config.toml
horizontal_flip = true
color_jitter = 0.2
num_classes = 11
activation = "squared_relu"
fused_qkv = true
inner_norm = false
widths = [48, 96, 192]
label_smoothing = 0.1
eps = 1e-08
steps = 6400
warmup_steps = 120
adamw_weight_decay_other_params = 0.05
Rows from expert 15 of block 9, named by matrix and row number. Rows with one number belong to one neuron. Each number is 128 + 24 x the weight over its row's rms, rounded and kept within 0 to 255. All counts start at 0. Numbers have three digits each. After the name is the row's rms in percent of the matrix's.
# up: expert up (model.blocks.9.mlp.up, 32x96x192), inputs 0-191
# down: expert down (model.blocks.9.mlp.down, 32x192x96, transposed), outputs 0-191
up.35 076:160121112089158141092177150109134131144166106136073140147164135165123130106136111089091159116122080107128170106126148161101121125126127121080131111109110157122129122137105156124136109137088141091121119122126110138094115159117121143095135124138104080150124105175165065138096146131094116140126070152120100147108112113126111123158160066083122114141153156094135095109123121162118103092130125097139096154081158131168140121086132138136115125160112133146126154167151144133147114141117134160087099129147116082123129083118126117166115127088104124100129120137105167126125124148120132137
up.36 106:154152162135115136157116137118094147113164144129113137137106114103115119128160161113130166150080134108128131150104103115144173162120118155132134112137112097144154106099104121112141135140118142169139140093148120083088111103145129169091104117113129123143124145161155116174143148109137106143145084128110120092130127131146144152076113120122081112127135165126141115156122126170113120116111141090123127120138095111131152157083126137186115104166140130173082077102140164121171125107085151066151145123096146161182136116084117182150137128159102104105125143130108147170130136146109149128
up.37 102:127155143121108099168123129138121140113112127085138104124152162069087149124135121148105125115144139120095105119146110099149152124125107168124119091191162116141110106081153125153178154126149104130147119110120111116087129126166141152150142115133169149122135095173141131132124126108114121129114140082115169122085117144118146113142143112124143120092115131135096114103184133181181152141128147163115160128149126127175162152146117129105155161091159102172097169100105122108138100128130164143086128152114120109101158084151090105123158113159096174117129122123111138142118125141138098169
up.38 093:141090143132071113113142146079140145117131113135109134138151115159157167145123127166139112110145116107129164144141135142091165123091146145106099144112101135131085112118150170126159175132111112174130140129115087058118141126134145139132158105173129139144114146057148111117114097149138177119162145160098148154134086100141110119132121107145130166135159160120093112169136104132139155112094090104095122099111184144144174144121087115139170116098132095119132085141131119121114134094145136144150089089136114122122142153116129127129150120086086144099151117103114121153122149116116127110
up.39 074:126135160136083116154130150115107154134127179102139120125150126135187104134105122170102096117136163157113133158079140156115169144108117148109168150129151112163147126114111174138116136180144113130135131173142103092151143087129102096156164134128110139127120095117092146095153085151151135138123120106162099086111126102154104128121131081120144086153116100144106154149152188081146124135102116104144136184138134144149103131168141100165112105116130172143128098164126174140145148165134129132116127128137111170115129101111107132127153137174128114104142124132115129114130121123115068153
up.40 094:105136156158140133165116083071109139130131175143164129130120162138180108106150061127114090133123121146120160116128149128169142118118105081095128170124108151178134112118159134142145074108135107109087112134129117099152160164123140135143091161184147081132129109127169142141107122147133141121148099116130140085157123095118120109124113146178161138111138141130133127156107127136136141119095110098166133143153111132127117102098142104144139150107100149104080138147102128118113138106101132179103100107122083124093112116110162122107100090106091149149114160117150117136140171140108152156
up.41 089:116091138135132102109132163141150131126100149109151164112144148122120117149136148128089155081127159103106114135150152143146137158126109129135158147138097133072092117118160141115141083088128124111128105096128093150164154114142167130108161110170091078128094168133161153137146141087138150139110152168136129129125131128138111135131140154121149101123139124128090102157157135118109084123094146189118156168122165129050126130120141131114094107129171099125152095136134148133165125047120133112123092122107071120143148098128106131110110132112129131106136157140133142138121137186110150144
up.42 102:095112121134166159127084143132149100149172111144088122099139143106110154126133114132143106135131182146132082161144102098140154168174135154149131078112162146170099133117106152163125177092122088119155114153086111105112108133097187094111157117101099150132130107136122137156165100099144145125145176140111114141131148124081090088130117127152128075115116097135133113099139151123114124129117123178114150148133079127121087150108126113136115157147133125125130157111141126177133141106120171116108168100102114148119136092095137134121135144125109156159156146149115141152117151129118137179
up.43 117:137127152126112130159123109090131128156133121140100113133184120129136106144127101122130115167127165089093161128164135143106117115122117102108143103096117106110162149139086125142118109130136090135146159145085159120174118116116119136124153115066138122156164101143135106162153127134124159178103099124140108118153072145084115140112124083136125129104106155113128110136104104153112098171119163144105161136114128096099098146131169135139104160116145106165141116086109140218144131106154103138195107087148133157117099177138121141101143147121090140127099140122131123131124122134123148092
up.44 078:109085106136143158116132121149158113123128187116136119102174159109127152107137106092112087107108175099142137111132108091091108144129124108092139146167123091129149135137120141132125124079137140126086142142142129110098156095138133143143095147075104123114118133086112100133169155130109094133151144134134119108136057142154127101121099119128132124103092125141140126127107143114181159154146129128135165091069155142148159108094129136150094170130144125136187108152116176142110129185144157137108135143132152141115153153107161109116140173117087145093107107115155113149127104139090124126
up.45 109:110126112096148184148144111130145155141148084122109126173150145160126144150108148099134086110098143093111136127154149158100145152116148133101151116155050143112157110131122129099166144161138121156155108139148143037124130104172154147077110169164153119131140129097121177101135110154116118128115163099118124138175135125104145103105112102154100151100127097122111114091101083130169142157131133121170115123098107107156123114082142138134111114115142114137094101155120161136123148129132107110125123137117126124157150101136107120181122128145146134141147079136158119158151134132122141105
up.46 104:165141124081105081099124095093063138106135121106130162095108173126124122125178145132176135153078125160130151138118097130147144104093125092112103110114097141144155165126126110129136133150108138166156116131122117142049088082157132116109110163144075190118123143122137123134095134089139111147130123114102124144140133128138123168133073135162117144177119125134139114135122111105125136102124125120146106101105164120105108113132138095145170071141142108163108108131166136117118158136107136149127150127094128118153116120080134147169121135181121117129149109141108151098123118127124115140
up.47 099:153139139155147108099173109098126097123147117110135145112141133111068176155106140128168110137139086125133153133141114174132155109111135094067104140165157123118101169100129116110116088105133167166134111142092110115103122163149096144079165136147094180125123123154187092128156138114079129151143111154140151124135134116118155129126120170134133077153117115141114106112095138141144128130103142125144129181126166117171092110138159096172138138111131112156124132151156098133114140147154140144126111163120096102137134066153157133134110160139117127137173121120136111158151133150121136109
up.48 100:125153176065125175135132103120144127122155135121112100175088137155090112148114119165114177095119123119121125109172071119125138097135122141133104127119104138128168115114098069138117090099126121089136163132127163145135159131173161150133134077095139166130098129124110093089100117144115122147144130148159091132113123134138098161103130113158156093123108070167094166113094131092129157098125146109148109145117106099134090138082134140132152158141106152164130151144110134132102141157152142120146125134147114132127146137145140160149127102112158097114120115108125112124160133114072141159
up.49 087:109102127099127102124158116115163107178139145136145106084138103127127089108140149088126115130135139170163134068140137105171102159116103152126139107131099120149135160133131176122139133140123126136147119149121147108123136180164096109133105106126141108134138150133091139129120146152119164132130106171147178173119117100131136089108126162152103083162153152140121149161135115118094094105104123173119106149130146108178155151095162144139140153132123069071131132111111067115122156122153113129143141139138075124140143115131180110142113117151119132116125159165112152139095093096160131100
up.50 107:185130138137117080066126124124104135100112129121123146089097127090151106120185116124147111109116123124137117134125138107100111120148152152109136115090178131179112107131139139124104143109122099106165167112112130188101194150141136151163160141136182152136137131172135103121090164154123094170117133123115111142111105097111092095134103138108159137121143138098104162155145092096091133117143170141150104115105165120152134092129147151098120142152151135091125106115187112123134122114129103132117108124117133112156121121103119099107164153113145148141124118100128120098120134081157110086
up.51 076:118105128150136131177131138151108139137164100148151150105176137114116102116131122131141155145131158161182122131143094198124144143111143144133070143115118132124075107162126138149141126131145114129157151154089072077145155142117174108133116124132130147114103133117114154149165098124120139135141104133121134118127111131111109121114140132139117192121134143149148104137172180151146133135177176080137108130126087177121148108151126115166115147109159132084126149141094155101103147108141131150113101142141123144094106129118115079119112111110127087127103130139113117151078139071089143167
up.52 115:141115105136134142145125115149114159141117121129155119148142134143141145139142110129135098101108091105144098154144122098144145096159106114157109156143115135112151130171076091138177122137089124146133118167139167114112099129093137107103108119108116151129085122153164125153175124107114109121087132148109092103144112153137164113094130147106085180118149135133107139170142085169113128126099177106121127124121117121146109078078112118128146144133111098145106106142134120096159118152122137103130111138128181110082090116177127127119112165153085102109081113126129156146183113172168168118
up.53 126:131090119154137090140138138119116152129157138107143120097165116101153101117132122113109150117117102107136157105113122178116111151124097147122148166106125123137077144171112125118112116114168153085101163088088105090129151131127157142135134102135127124158110095151093130152113100103105127118126104143122161104141082138150124159153150163137087151117181176091100142117171115144113122110151097094093113132116177132104136118142122128165153095107147124181133136095165132091153118145105110156128159103150146102109117106145109140124124125096118126136155087112145177153088103104101096180
up.54 115:121150161136131113146116104147089091133142127144145103102116152110121089114180141131146168148114135101134120145090117108128152097157149161159095073154147095112133134118120139123130139112124112127134142135180121086132141112127119146086132133108070132129055101168148130150114146099130096133131084162100134129148114157127121121097112112100162126122116148139135114125177122136157141126102118127155141128143102136130094108143127152181152113138155137063098112130130124120121111122128147144150117115081144156165124143098149113095076173162103113171147132134110204101122110108084119120
up.55 083:136189132141088133133126134131114154119127130143122131112145186123140111125129174133151127145137123151121144092105108140131197106151128113130137142131086162127122118103144131119110107125145102130123170116116161090131120139150140158120147159154177134151124087128103142096109125121126152180138162162137101099138162146156104111100164144167140137145137162137115146087106105139136157116115092151123108123066107158194146136147102167125154105119094103149108106168141128092117163147145128142137093115120094119154135148147106094133164126159117123172124103114125120144142183106126067084
up.56 103:151110123174154130156132128126106163162123162153141139131115168151117129090102111123155119138120125111092125109116124112173139136156142135119102142138128105096096149095133173131113173126084103150130134112134183180153062140125110141143150122109136118093136091102126112125116112160125128122104115127113143118139124193124146134125095126143117120141178125116110151092112080137101075095139127142171086153112116105176177124113104136129119139165119121086068144112124140149111134088146110087145076092086132122101137117123131116154086122148155124142132152106138133137130148164110125167
up.57 094:141113123161129116128127138123075139162117103091150079122155147145104121138142127135124138153103101134110144120141138113168128101111106133144086128148164107136143140127139089135091129146141164153145091133125137121110141144136133107155165121148156157128152145138134122091158121128117071090117136120136127135169094095166147135130177150135156161145140148132184159109129127141108181117211125129063139139124140123104113106123124087116134156122171151135147179076091121123105105162146158155147162147145084092119127103126126097110122147139140108138146115166143136164106130105111107177
up.58 065:134115123146140141107163165144117124125096119149133168136160108086151114152117108093126146131106093132100176102119123143088134134127104115139126146070153124125141107138116107179127131129125146105133174129144137078124098099139149182119118136130153186094121145105105153081153109097146132146147115115106080125141104131138140137139092196114140146106152106112109101098111129172125118132096121121117102093146092192146162119100148136114136117111084133112115144157142087147122116107136136111145140145169134115110123132117082101134180142123105108130168173166151121081153146142102110110
up.59 081:085124072129084139123114108149110126174129124126147180138140151123120117111151103145139092125126136134155106142157139126147117135120123140119125153116108101125117146129104171129156124169050128122165107151144132092119144139158103143139148098133164168109121131095091184140088127130125139128136167142115167110124142143150076129155128132095122156141107113119127123135122129102093154097108153111160129145101114102115122114167071107117137068161108108103125165149128098164204138131131151095088095121141139143152129131136128121194132108131115099102108124146159152126148105154138111155
up.60 112:152147122103119150128169089134164144126124113136133120121159102130149152126106124070117135134098154140149134084107133131071147151165131108159177158133167170106152157127090133148139076122168105136121098126129159133117103156167118119120125117090139118119099138150111134151146097118158137128103120167110148128146128117113130087099131140127102137113132107123120103140121142110153112149115134090141078069113114098107097131161100172120098096052097098183136104142127096157128117103132120137147112121136146115125083099130119108147143111130124156106110169160175170113135155154111160127
up.61 105:067157154143109150167190123129147088139137101110135111126117107122122151082150141133132148129135125125109114124100123154155115137145138139087180125112137138133121152136154152159133100117163103117094147142113101145131100145127089112105155087123132125122117158150137158147117155132145145122170090126158131142118102118114132083104159119075129103171161125151145137165123095128122139089134158134143143136124146112148146183166110109114104112097142137157112195150144138170178102082154133145131106139164153130103119125150152104098106099129142110091116165146107097135081100080152142135
up.62 109:145128111155152111106129145130125128110138144131159140175141156158117133083070099139109066096138116115141112094077132128167125114103113143143133110158100175149148124140170123132144102137149146097107148121136150139089080141125133109148112108087130141123153133109098123117153099129137127136152157143102167139115150180164145133099127109129103148134140117169134080111105129151119157148117150121145128141101107118135116106107157129151138180124168133119170135095129084134162084204102145105082151119122127132139136145093166108100125155163150130152120153117132107172095132157087116128
up.63 123:134110162143135129122112073146158139115113156105137062128122130124126090091177141115152113185110132095073133143159101090135140153161109135139091117128145151138135096093117158083119149093118121108151139169130152096117129134144115145137126114112126077137083147154152138118133126156135149160146078129103118128149119150147105131116097125110103151112145158099122112135117097150156076124121074122148128138164114114125120141117133147145132138149152152135142108089088090129101148085125170102193137157151139142127121135113093145115168147144096118143088151182135108100110138109156128114
up.64 076:144080151101123131099161150109100127138138137115124168120115150097152158106109147124152155117086160158142118142088113115102090120117135144093147079093120136108151150106142109156083120138083153134118136146063117116093163132144104137127112121129118125149154118111162118131149139121172091122148154110092108098097166150133120165131135123105165092122079084144110159116156126110147120118174095092109145121096101118101083129132091143129116129084107166124122152105117129143146125164137182149116138099129130120117116122133125154092126166133078169139150084141110142135106129153182133123
up.65 113:094147125137145118124082070148171144090102103087125101147148101122125144131156124098077107116145171115146104122178103112102124136125135117168138150113118063160115141128145131117128133094087088131066150150130099129091154138140135125135156115095166185144155091140118146110158156122156120098146174154113154135124122134109129123180125107101138124112131155157172111176140104121142090143143106137130124129188111119144160137128140142139160156101115167133122138127110105111123177148136113090103131116156118121139121115108155086143161103135147165139121118130127148132163104129123101145
up.66 082:107130097176188127107137062160126116153170131140117170160132120154157099157122104114115072140143136178146089131100149112120116126125102099112154067147115125169083132180105103142120134178073106118141153161157138141150097108134160111122110140106151136101155111123112131107165089139147108187137169159131127144131125141118121175150151130132134142125113109097172112149154116129131122097143170109131151118123147119129141110151092143118176120114124117100151086170142165082119145122133116126143106129134134145134134109141108107105130106133118090142095136121163140146141147152128136121
up.67 101:096093141159142117067109133121110170136134109131098132127119146160147105147116136131130148096117146134126128118156135117099118143122155151110175149086097151100072137139108154105120102142095074131166149141137112144136114077124133129111137193135136156133132102129117183132176144120116123137128123127068119131113126144116139138143171169112123116138143140121094052148114111121123159087102134154152166095088155120138164136129124120139161125155115105146141109156177140161153111090140133159127117107166116167084124126080149105148139120118113099140164148103133136117147121080127148115
up.68 101:092123128151084145139094079151084143099130121157127137134157144160096104081107109142111131159120145138181123104130155106127144148123115136126170123106091121124124138099115064145112132161128114139139122127137119147102146144094129174121125159127120124118162112079089157101132098148137112129125138156103153129132153160139109149100133144173127097118158052099180110152120127120086118103148185192146154118090116118098116141147110136094114140118083118139096154138136117141134087161137078133070152120100121150144150121133122128136126141148088159151116146110142115147137131117128123145
up.69 075:114117121134097138085102114131139144106095124149128171097133107117154142113152119102113099071102091132162110137126118119124138151134152124107108121113144128145089120166164140130162139100124094156144109112156115125131149159140136126164148166134142129111132195087104141126113147099096093130121162153115140145134090131092132148092156120078153115167119154148127126136161143107147197130141155126092113186153125134148158145154121115127144117126140141108125162116059082178124106140115117111090093145131136115122149128111147150125179088096100131111101110097163090117140119110152143100
up.70 093:123133116173140141090107134131162141129114142114135140087137076112124158164093124132096122146134118165164125091115131090187119128138128102125137102126130127110148108126161106084125090145125122175097144107113123151130115154114154114134086142110153180137157149096190119130140115110110157144133124126141127129124072144144199126145115148149140110165112142140146123137091188129138135110099115126098093132108160135142175095134138096130133102085130136137140122125105145093114141151130133117132207140123155122127110139124113136086174132185103157126101135135114111168135115164127101095
down.35 085:101122108083094150151123135138140129111133155086096138142141118100157113156095122123117142151121145125132129105152138131136113126132127171123182159164143140099159156125147087143156151168107133110133162132138157120134087111104142109099138183169148155115080099129128131107137111110096118139113160109112080119145111165135108127120121130112146125153120103133168135128068119158128142122117110107143124081093146127106150124092096070141156127140148128118122118119134111104117150107113120182110113132187116100105160157133143105109109095112155079047134112128111103142166107154092161114
down.36 102:157128140110102130117154132129153150138103096073159129147130120135115113124122118133166103134159115117118141137108127129109108127155122119113146134065106099125120127157172089119135147100113137140095107123134073096114103070141157143110137135132091107129103144113163134075120084146109112067103103125166146120124100131131148111107125118118141116145126141117141121147160138101130133170150155132078157121123126125140120134152160111107101138118112124090100087150150143114112145126172165141086110133089146142102128086138150108108115187107096107186160059087176111124102121126106149107
down.37 107:163131098169128146121132120103113126141085169139080082107173118134158111151168157165140111108153149170133123093141139080092148148134115134124087098121118128148166151139127139134078121177152129140132114182120135123134172132091161126147136156101162124141152118148108095140148144115160103110145131120143070120102145123165145147105124128100127117151134103159170120097142120139111132110122122130112063133117091114091151176145082157105131153135129117168116107143173129112112141145104131139129127074121108144140144114142117148133143124077157125143135106146123087118139113141094184121
down.38 101:096132164131126094082158126100117136157149138099116117160139154101096125116140120140127148164088118136103154082115132173124103130148115127137143124122080130135138115078082131141150082146114112133166119117100127135139168123108116155147170166160137092121156165143177118168162141121087177156137151140126114101113146117096107127129160156134178104176142123116135148120157157164106127126161117111137115079132105115112156127151133169117146101062122125110142104160117113129125127164126138128134113109148135113148084126150154098154124178093147142152133148158097119109136116165098101145
down.39 080:125149128124128145118164187063083110127142158141140138130104119123106128128126150111113149132100128092132129144103053139140116109106132109099177142150115105098110135134106112139142131134161159083107183114145124133115120124119180139131196111152115105134140142136116141137124121124107101164127121205128136104109132111141142141163116153147091176158136134140141156159157101093102107140150134120118086100115093102098092128130125145103155101140113117169119085137191121097125119117143143124088155138111143158145147135120088148151158153147125115122108099121121175122106151133159145144
down.40 095:132130133117105124147154118146111159176144104149164144147081158120129121117110135131066132162101098129156141113105152090155094119127127156148101107166121140153142106130142117107132128124150125125090124152128157096123162176144092130133129112143144134110156144094101129145150128150123109110144125154119137154123118188147130121126100104113129120143118124061132131117141169157141116128114114091103136135164139147140153152087098143073105127086130133102133083153100098106141102144114115143176140127165104130165141111097203192093133133145135089131084112099095169101143123132111119146
down.41 091:117142151190099115086132160119117142138158127080134142162088154119152146145116134089141080120068140115100132139108140132129144116186150148129133116137128156141127129152073096118126148097152126141116123159133090136116106115094129092140139112091074142095173126137142133138168141106128158144127101135122113131171119177161139165107169100121144157150145163124101140136146111113131130156117103140135146114152150122154150117150115172147112089109108101155099125125108086070096141116100113128180135116125131113135139140131129172110133152134115111142118171157181152099113112080141125128
down.42 101:172143118151156169139079124079153126107086110103141126135124149136151144132132165127115090107187109112142152117134128122119144120120144127131121124149120109122135143158152149121144140138178121117158133120129129095077155118128137111144072114134106123090121131175112148122121176132117120183137198086149115167118126155142101146119114107119126132087095138081122095114148133139126094128163120081149122142090137117098144152143122144096166162117135117137114141147120130121131085135115114126162135105191149156125131160145100187102126119107103150170121113152134171153157112098158150160
down.43 109:159097160149135159113109124149095136123119102101111117115125101124138117088112128110109143089134164154159147145138133119167157146147158144123174104083110135128108133156129104145125152139148149120143105135153140107090098166120158167117105110136105118114134127116078142097152109146139172118122135127137108065139122113130114093080122115113163116104109145148122122148110150107102132108170163123152106144177121124085090145097101108122079130111131118086175130134143153135107166128128101080134145123118121127138143136113173157141139148194122123157152124087127112144157087208109120118
down.44 087:117122168169156099138102158165100107126109139149138165133128124159177156107165108145132155127145110158137086122168117183100180109105190113124165133148119147117124177140203126141148134141146154174117114163114116108150111080122130124142124139139135128092114136115095136115129145150104155138127115123129079116098160119154154115108030117119104147096097126103101106096143167148132132109142142126149100134136124119109079120105128121121136157096153146152130129143156093104123167132121154123165135124121123136132131144128130138127115146097128141147098148094142109097155117158144149122
down.45 102:117125148139127068090161135125118114150143143149132113106119098139110139102136122177099140136123116081117165088139114122145154172131129089134103143132141195115165146110136137111050110137125138099075111115132134145185082119122113145136179136163141118144120099105127124104097096135167164129102113147158136156133142130169151129106113128147080113136096096170152114130149137101118089126146114133141124150117155148143111149124105116173112147137124121088160157113140128139111098151113151162132135076092109110076127106126127128140121120108186115132112151155108153114107127173132118130
down.46 102:121093146138158164132134069177146143100144159130161109111114125175110121124147136151139109137106122106117158153120088125155092208114142139142130148165088135086139124130123108137134154122127125138097146078087116134140087118162111180098123147156149150104142121107145148114125164131136121076124111146159119118138149159108167148133101138117143090162166159084153140127122119097173099109123199154161123131108139131124124127164152134126101171114113129149084158125094126172109125146109145111127136130122113136121157102143116099136154085137118090143150135120179115128140127118157120121
down.47 113:142142146143092125124151119139173136106110132155116082157125173132137139089153128160128090125137190170102135136147147141176130114108168124174151147135116122111108114114100115167144135179113113118115133125143134155161143115144077122067122165106126137133143131147153115129152135092121130101146097131129115139155118123105104129089125185141121145091107164162143144133140106131093116140112144187142099117140147125139154113129130102117092128137171126137119122077089121137108151134096135110119114136134125125122146166068110113183192110127138112126091131166154091111159155089108131140
down.48 103:144115118149146140105094109130092102124125184155147134167142127119131102132139161108151106144118133112124161084123153123126105148123155135169161147157143129106151122118109188148116163125134150140144075128127144108143155119119154097097106123124114145115089155143090121107107127083120161140118149092108139093174092109161116077114146099106122158146113105143119153110148127147126145134125100165125160145092148138147092127138120099162149131115147150084155129097080138090099145121163110116134137114190129126129101145101112130097113153118072095145117133131095144152116131195145183131
down.49 085:116134156130071095136121116108125138133060116154070121106121160129136172114110114135152139128117168111105090149137099170108094102117131129153107112120153174145160144077094098151109100123112083147132148098147144173124134146133104157117172149102159090115107109160109092149125145174137119135146121083097095166103137142141160115141127144135124172126130148133172122103136119094105141144122106137130116140124121137169144097112142133139135106127136126131115101089111071137124082099090185141093123134100175119122092131083112119143099169136129105122112132114153123120135142137118128152
down.50 107:130123147225135082158146119144113109137139148160111140122120131132103129138173158119098128090149124149116146133172118123124122142142168161130112121085111161107134121137135115156144133148144117117132121115165109128149112164121119107115111133148103127164131161120156074134168125149139114116097122098108152132106129088083151114105111107099126114098145163153152107106103119128103115143156180105169160109200109180124118109099139111152199108089123102099164092096090120130119126133134131114098138118133122146124113121162126137150106114129127126113110154134148081140146087136156141090
down.51 082:140110112105147140138130123076133112149140137152104129136078137106132130115143108124120149107147113103149100088096111145112150101117130093177121122156114109129115146100145162108134138168107121155126138149097122156141173067099117159175137110147135116097176161127096122125113160112096134100154117117117132110137148177158111169125146156146088100160117132121113080091139119147187092141094076104149118092109085111144142132114157138161136140158156130109141122142116110104162149125104110111101103154107115128133137117160147143103185159107132120117156142115149128084108134173173100138
down.52 111:072104084122156118100150120116130174141136162147158106142138093186112140135134136119135116101171134135162145166151126127133101105129095128116111093132123146080128131135196109169106093092113109119129118113150112120168098121156131096196138125130163109136173137064106129125103134157083141123132147156183137140120132148124124114111139163141127111125114140130101120112151148117165112142100156164119121107154119187179161122129131106153116103134157165084139123133147147137089125133127131131074100124115147110144117123116147120129087095101134117161108148111127105149126111142090144126
down.53 125:086070140127152153120147082158190142097104121144140146127114109092144097131116119113113133101111130120093163086126124131102103170123095123167111126136109119098137101126110148103160152128116123150120185140106100096185119092103159125145115135124141136125162117098132092101139151102130141142100138110138120131138167142143090149096163145166097164110101145146120092152105134116136135142168116096102090119094103132148127130121167157123176117144096150123109133137099120122100113134132089161149137107156059146096128159085150114124119080103113154119141150155127131140151111154111130104
down.54 111:132167142119148089105112106108147181151118123135143112111144135148154141110115134109103130166153128146140138142088122089161127135152092132152143144159088176111118106164065123139120115125100163150090117149139121137104152089074110108150124124119155063120139104109123145086104150140122109110171084105141176138168129102123117126113080148110150163117135116129132127153123122124157084136153156114088121160118138157176114147101155133142110132135146097120146124121121140150125132104141159138151124154129135082121122164146138182095177136089085143158122080147133114159123109112139097128
down.55 081:121127154122159108124129133143129150161158128124138160129153061144169130094155137109086136162132098086183162120107094118140122166107116130121126122117092137120159138162088107147104144140081138121104112114128131131162117155126137164137140148122141119087137134172137080116154093130118131139103108131133099115151112144111086139140101110120097121121161122129121158095098131118099136149076073165125137115168103100151150143111126144137122118199166136105111143112124125131170065144123141117144111109157110080092140135134095115127122137100170148167147108148089125151127125129171099100
down.56 110:129117123149169140160092081147111141132089120132119110108106129132185139096129122103105102101124132158128112128174165170147133168100090153103147168108131117092147097131158122121111155129186134124129143121103132102018119116174161103101103120116158095149126135117119129136101103079099115122097130129137128109090144125128120148137135173135098137110123120118121158132096130121102149126131122106125136088140154109156092108089156172142142100120109116136142140148115117111133099138129129116128138089145158122158140152119132161144158145149126172081105093121166125138113074140139122108
down.57 088:157118121111139126131144152069128138124138139146120138110154135116127092129188119109141128115112138128143099093140086075139129146166165173105130151154158125105115104142101135132134110118135172146139093140172102082134144113134096145131130110081115078114132123125136143128191180095101140084147093120161142115153110184163158134145126143144120115142117135203093107126144155145143092141158152159117197082110111138160123118122120129160147156170104128133128108140118119141159153121115116114100139110135112157140106110140153132105103151159148132113149121132114096123104165103129123156
down.58 076:135176104126147115137123073134111184118113183160107089122083080115140133109135166125145092148135144066110089165128130119165178143143120141139148115118123157094099127123145150126104072064151131140139122098095141100122179141105145115132153147129127118150136145117129139142104094148134133132145096094118150094166097103142109111104187119143087130129144109143095115119123091144129110087115165148109098127149119088101116113154103125173129148120147102128115087135138133116162103117111109151117102126127180100138154119107147136150120131118097133135085145158110139141129138154103136120
down.59 093:117137115149078127148148109150105140095126128173121121135137077148145130124151126122126121112150144154153144126132155135156124175122062139116135163191099134151117122096111137135157105115169149128145108107118148112187096112110130112114108134146117114197135167158104102114122133121107157083126144181137124163114144141091134145082160133168139146134130123130109137120088146116131079133119176131109133093099161160145126122120153140121161152154099135111169138108123101144103150093142122123116081127120120086107114132111120100180105116193130125128152134113141102161115168152121148104
down.60 104:123123081137172128145118125117100169157108171135146077128102067166093144134110134147095094135135135154155100180132155096141162108152152111124161133150119106120109168140173185141099148118095084091099142110141107126183113129139152118149092089115177088137147123124103103114142103178152132129157142121135151162138151121115179141137139118144088120120114124129150148152131115128123111097136111133150130160152121144155130058140126159121110155105163143132162127112125097125120101141118142145156155127154122108147126105092160137141106098101130104123139138163123145094124122107155128103
down.61 108:146128128140111043127139189140125102122122143167106101156127176114111117125125095115107140141132146099125130145131155164116162098148118106124097108136153147107088111056105128154118063093068122133120164130162111099095121152085103118138080124105158116131100140119125116135114058166146114134111159082095158129101114124147148128156153139133142140118154105151165122166144103133122132148122106140145124107104121162139121108140120125146109102165128173133097103080101116140124144165139133120117153124110130144148162151114131122153124157114142107143104150159118132094114136143101113146
down.62 103:115096095111141154121103148107084138134146131174140153105155109130150124052177105152163145123154156145129129146109118097063125110145130089103105128110119090086166134126141084137131128135113080228108130126136136123129120102117077133108134119145146119133157136095115148112141164111123115117096113116126153101137061081140102133128096135130152139122149132135168114140093138183136109143136100159108141119138119101130106122116125153102101150170106100135145108105124136148127140118121153115134118101127127097136108125145152173084126138138134133159134157104136128170173122127122140105
down.63 114:132131060129133120083136125130108166114144091086141145107107095122105189138130143099074107159117120114119107163084114085113109136116125110107166133149129102151137118166104116117121102135129133121077118131168095093114135181133195104136138123089155113112136128089088204127162101108113082109137140106113175112120130118145120084123135134108160144166127122127117129127117100142120118134170118129102110136151137134148102131099144117150104156140126141079145134158148159122132116153152190160126125137143175137114116126132141166145137140126110124138146142120118156116117079121150142114
down.64 082:099182152102150155140142143173159097155130110146122080093127176138106134132120090138104128154105081083148140148146098149097125149163159149109101115129154131143133150177131158156103116139132135112155151107153118130117132149101088101129148160120125135128077087128150155095112118135114105150114147130148130133114110116103108088148161137099127120178131139181166121149117162132134151095129184096160145136108146146110170107116078140112124107149155155079156143099139149172121126114145140108137123128120134084117094081122143100131139137108142137143117121113140114132178127114115075116
down.65 109:122123101146147134157100121154125137135098141132136135143157135094109147132116172147137105102120141160106128159090086141084106111144128114143108130158115127158146095186123120109180139112077111132166151154160118142146121109125159108154108147097124124121136113120127128141104114086158161159148160113148120128073101163134107127117121088138096149146085145131129112129092142124114110121115078114139148089087115103119120156190119089165133170134115129136125121140150139109133114100093153128175136134113166139149129082136114147126110102173165130181107123082086120118106150073151118106
down.66 090:062096134077149137175154143138110133123135111118160117101118126174137113112104106101135166090155136132131154128140100138081127140127101128151084103134130100103154132149137132152205141147136124155102118126121126134119101133101131126169099128111159118143114102175099090167069106139094151172084129127148091171097137156126091110122135133123089130124092146189136146151129106128154170123119119140131105146148103145128107120108128125134113107137135131174121103093137104125103102190167141155105121158123109137129092127134133123171140115118146174127166126146117126147097122119144125131
down.67 101:122120121108089188152115099163111111133135138096123125150126095155102126140172154089106169155091146120121099145142099139124109141120111152147093104136112127089136138119107118154138120094105110150177145080180144154128110126076112101077097134136108143133097148115094106144150090114139107120143179110106114135154132117139096128122175103099108112127139138119098144124162101148119079129087111160198120145129098147126147131140104138091177103155119119116117144110144092140187143125175149126133103177137105122101149117149133158121127132086127120092116151110145140125142118100128120128
down.68 104:109120132105123153152085124131089119093177136131132123160118077150151135086149111130154147123148138084155109115133128093118112116175130148136083131152114104095144147141114163161139124126122123121117112136128102161189116111150140083121107092114105168109106137142137110080099132116133119159125093157121139142117120110154124154162088095168087173098112158153142147077114129141107151140061117127109126108161133085131110156114141120106105127141124096174166181162121101140153124136104114140134144142178130111160095147165128139133137152108118127120135142113143127169150150113105139085
down.69 077:123132129128115129131137135125153083158111143134119134112130195122126083153152142164131077076174151123100121174138160113083144097119148143145107131118107125147104135177150098105128107134101083118155129116148113083100084131153127168166103119139114125107125148139151141120104104143097149146111161129145133133113165116132123133110168158145108108117120137108131147156150162153120112121150126152100116131129085095134166154109131122152124165146082107106153144105087094126143135126137118129148155093165108119158113142128129052115056138165144152150134113139102128142141152101132075121
down.70 097:081104101148095091160137182110110140106113105144132077150111100110112080131142138160098156093119115133095140109140119104095107065143097120139096124152144137179128119115104129120137158103126099171124109136159129136129155147140102149114097117177134108115147142142139113156121132146123120094167111140152138098113141117162159124132098095139100134153133182101126166130146109160115090117080120136143140117142148107131174115181120153149118171107168126162133098100114151151138123182094129144110120114099140132099124087137145120127145092154150129155141119146170100098133140085136126155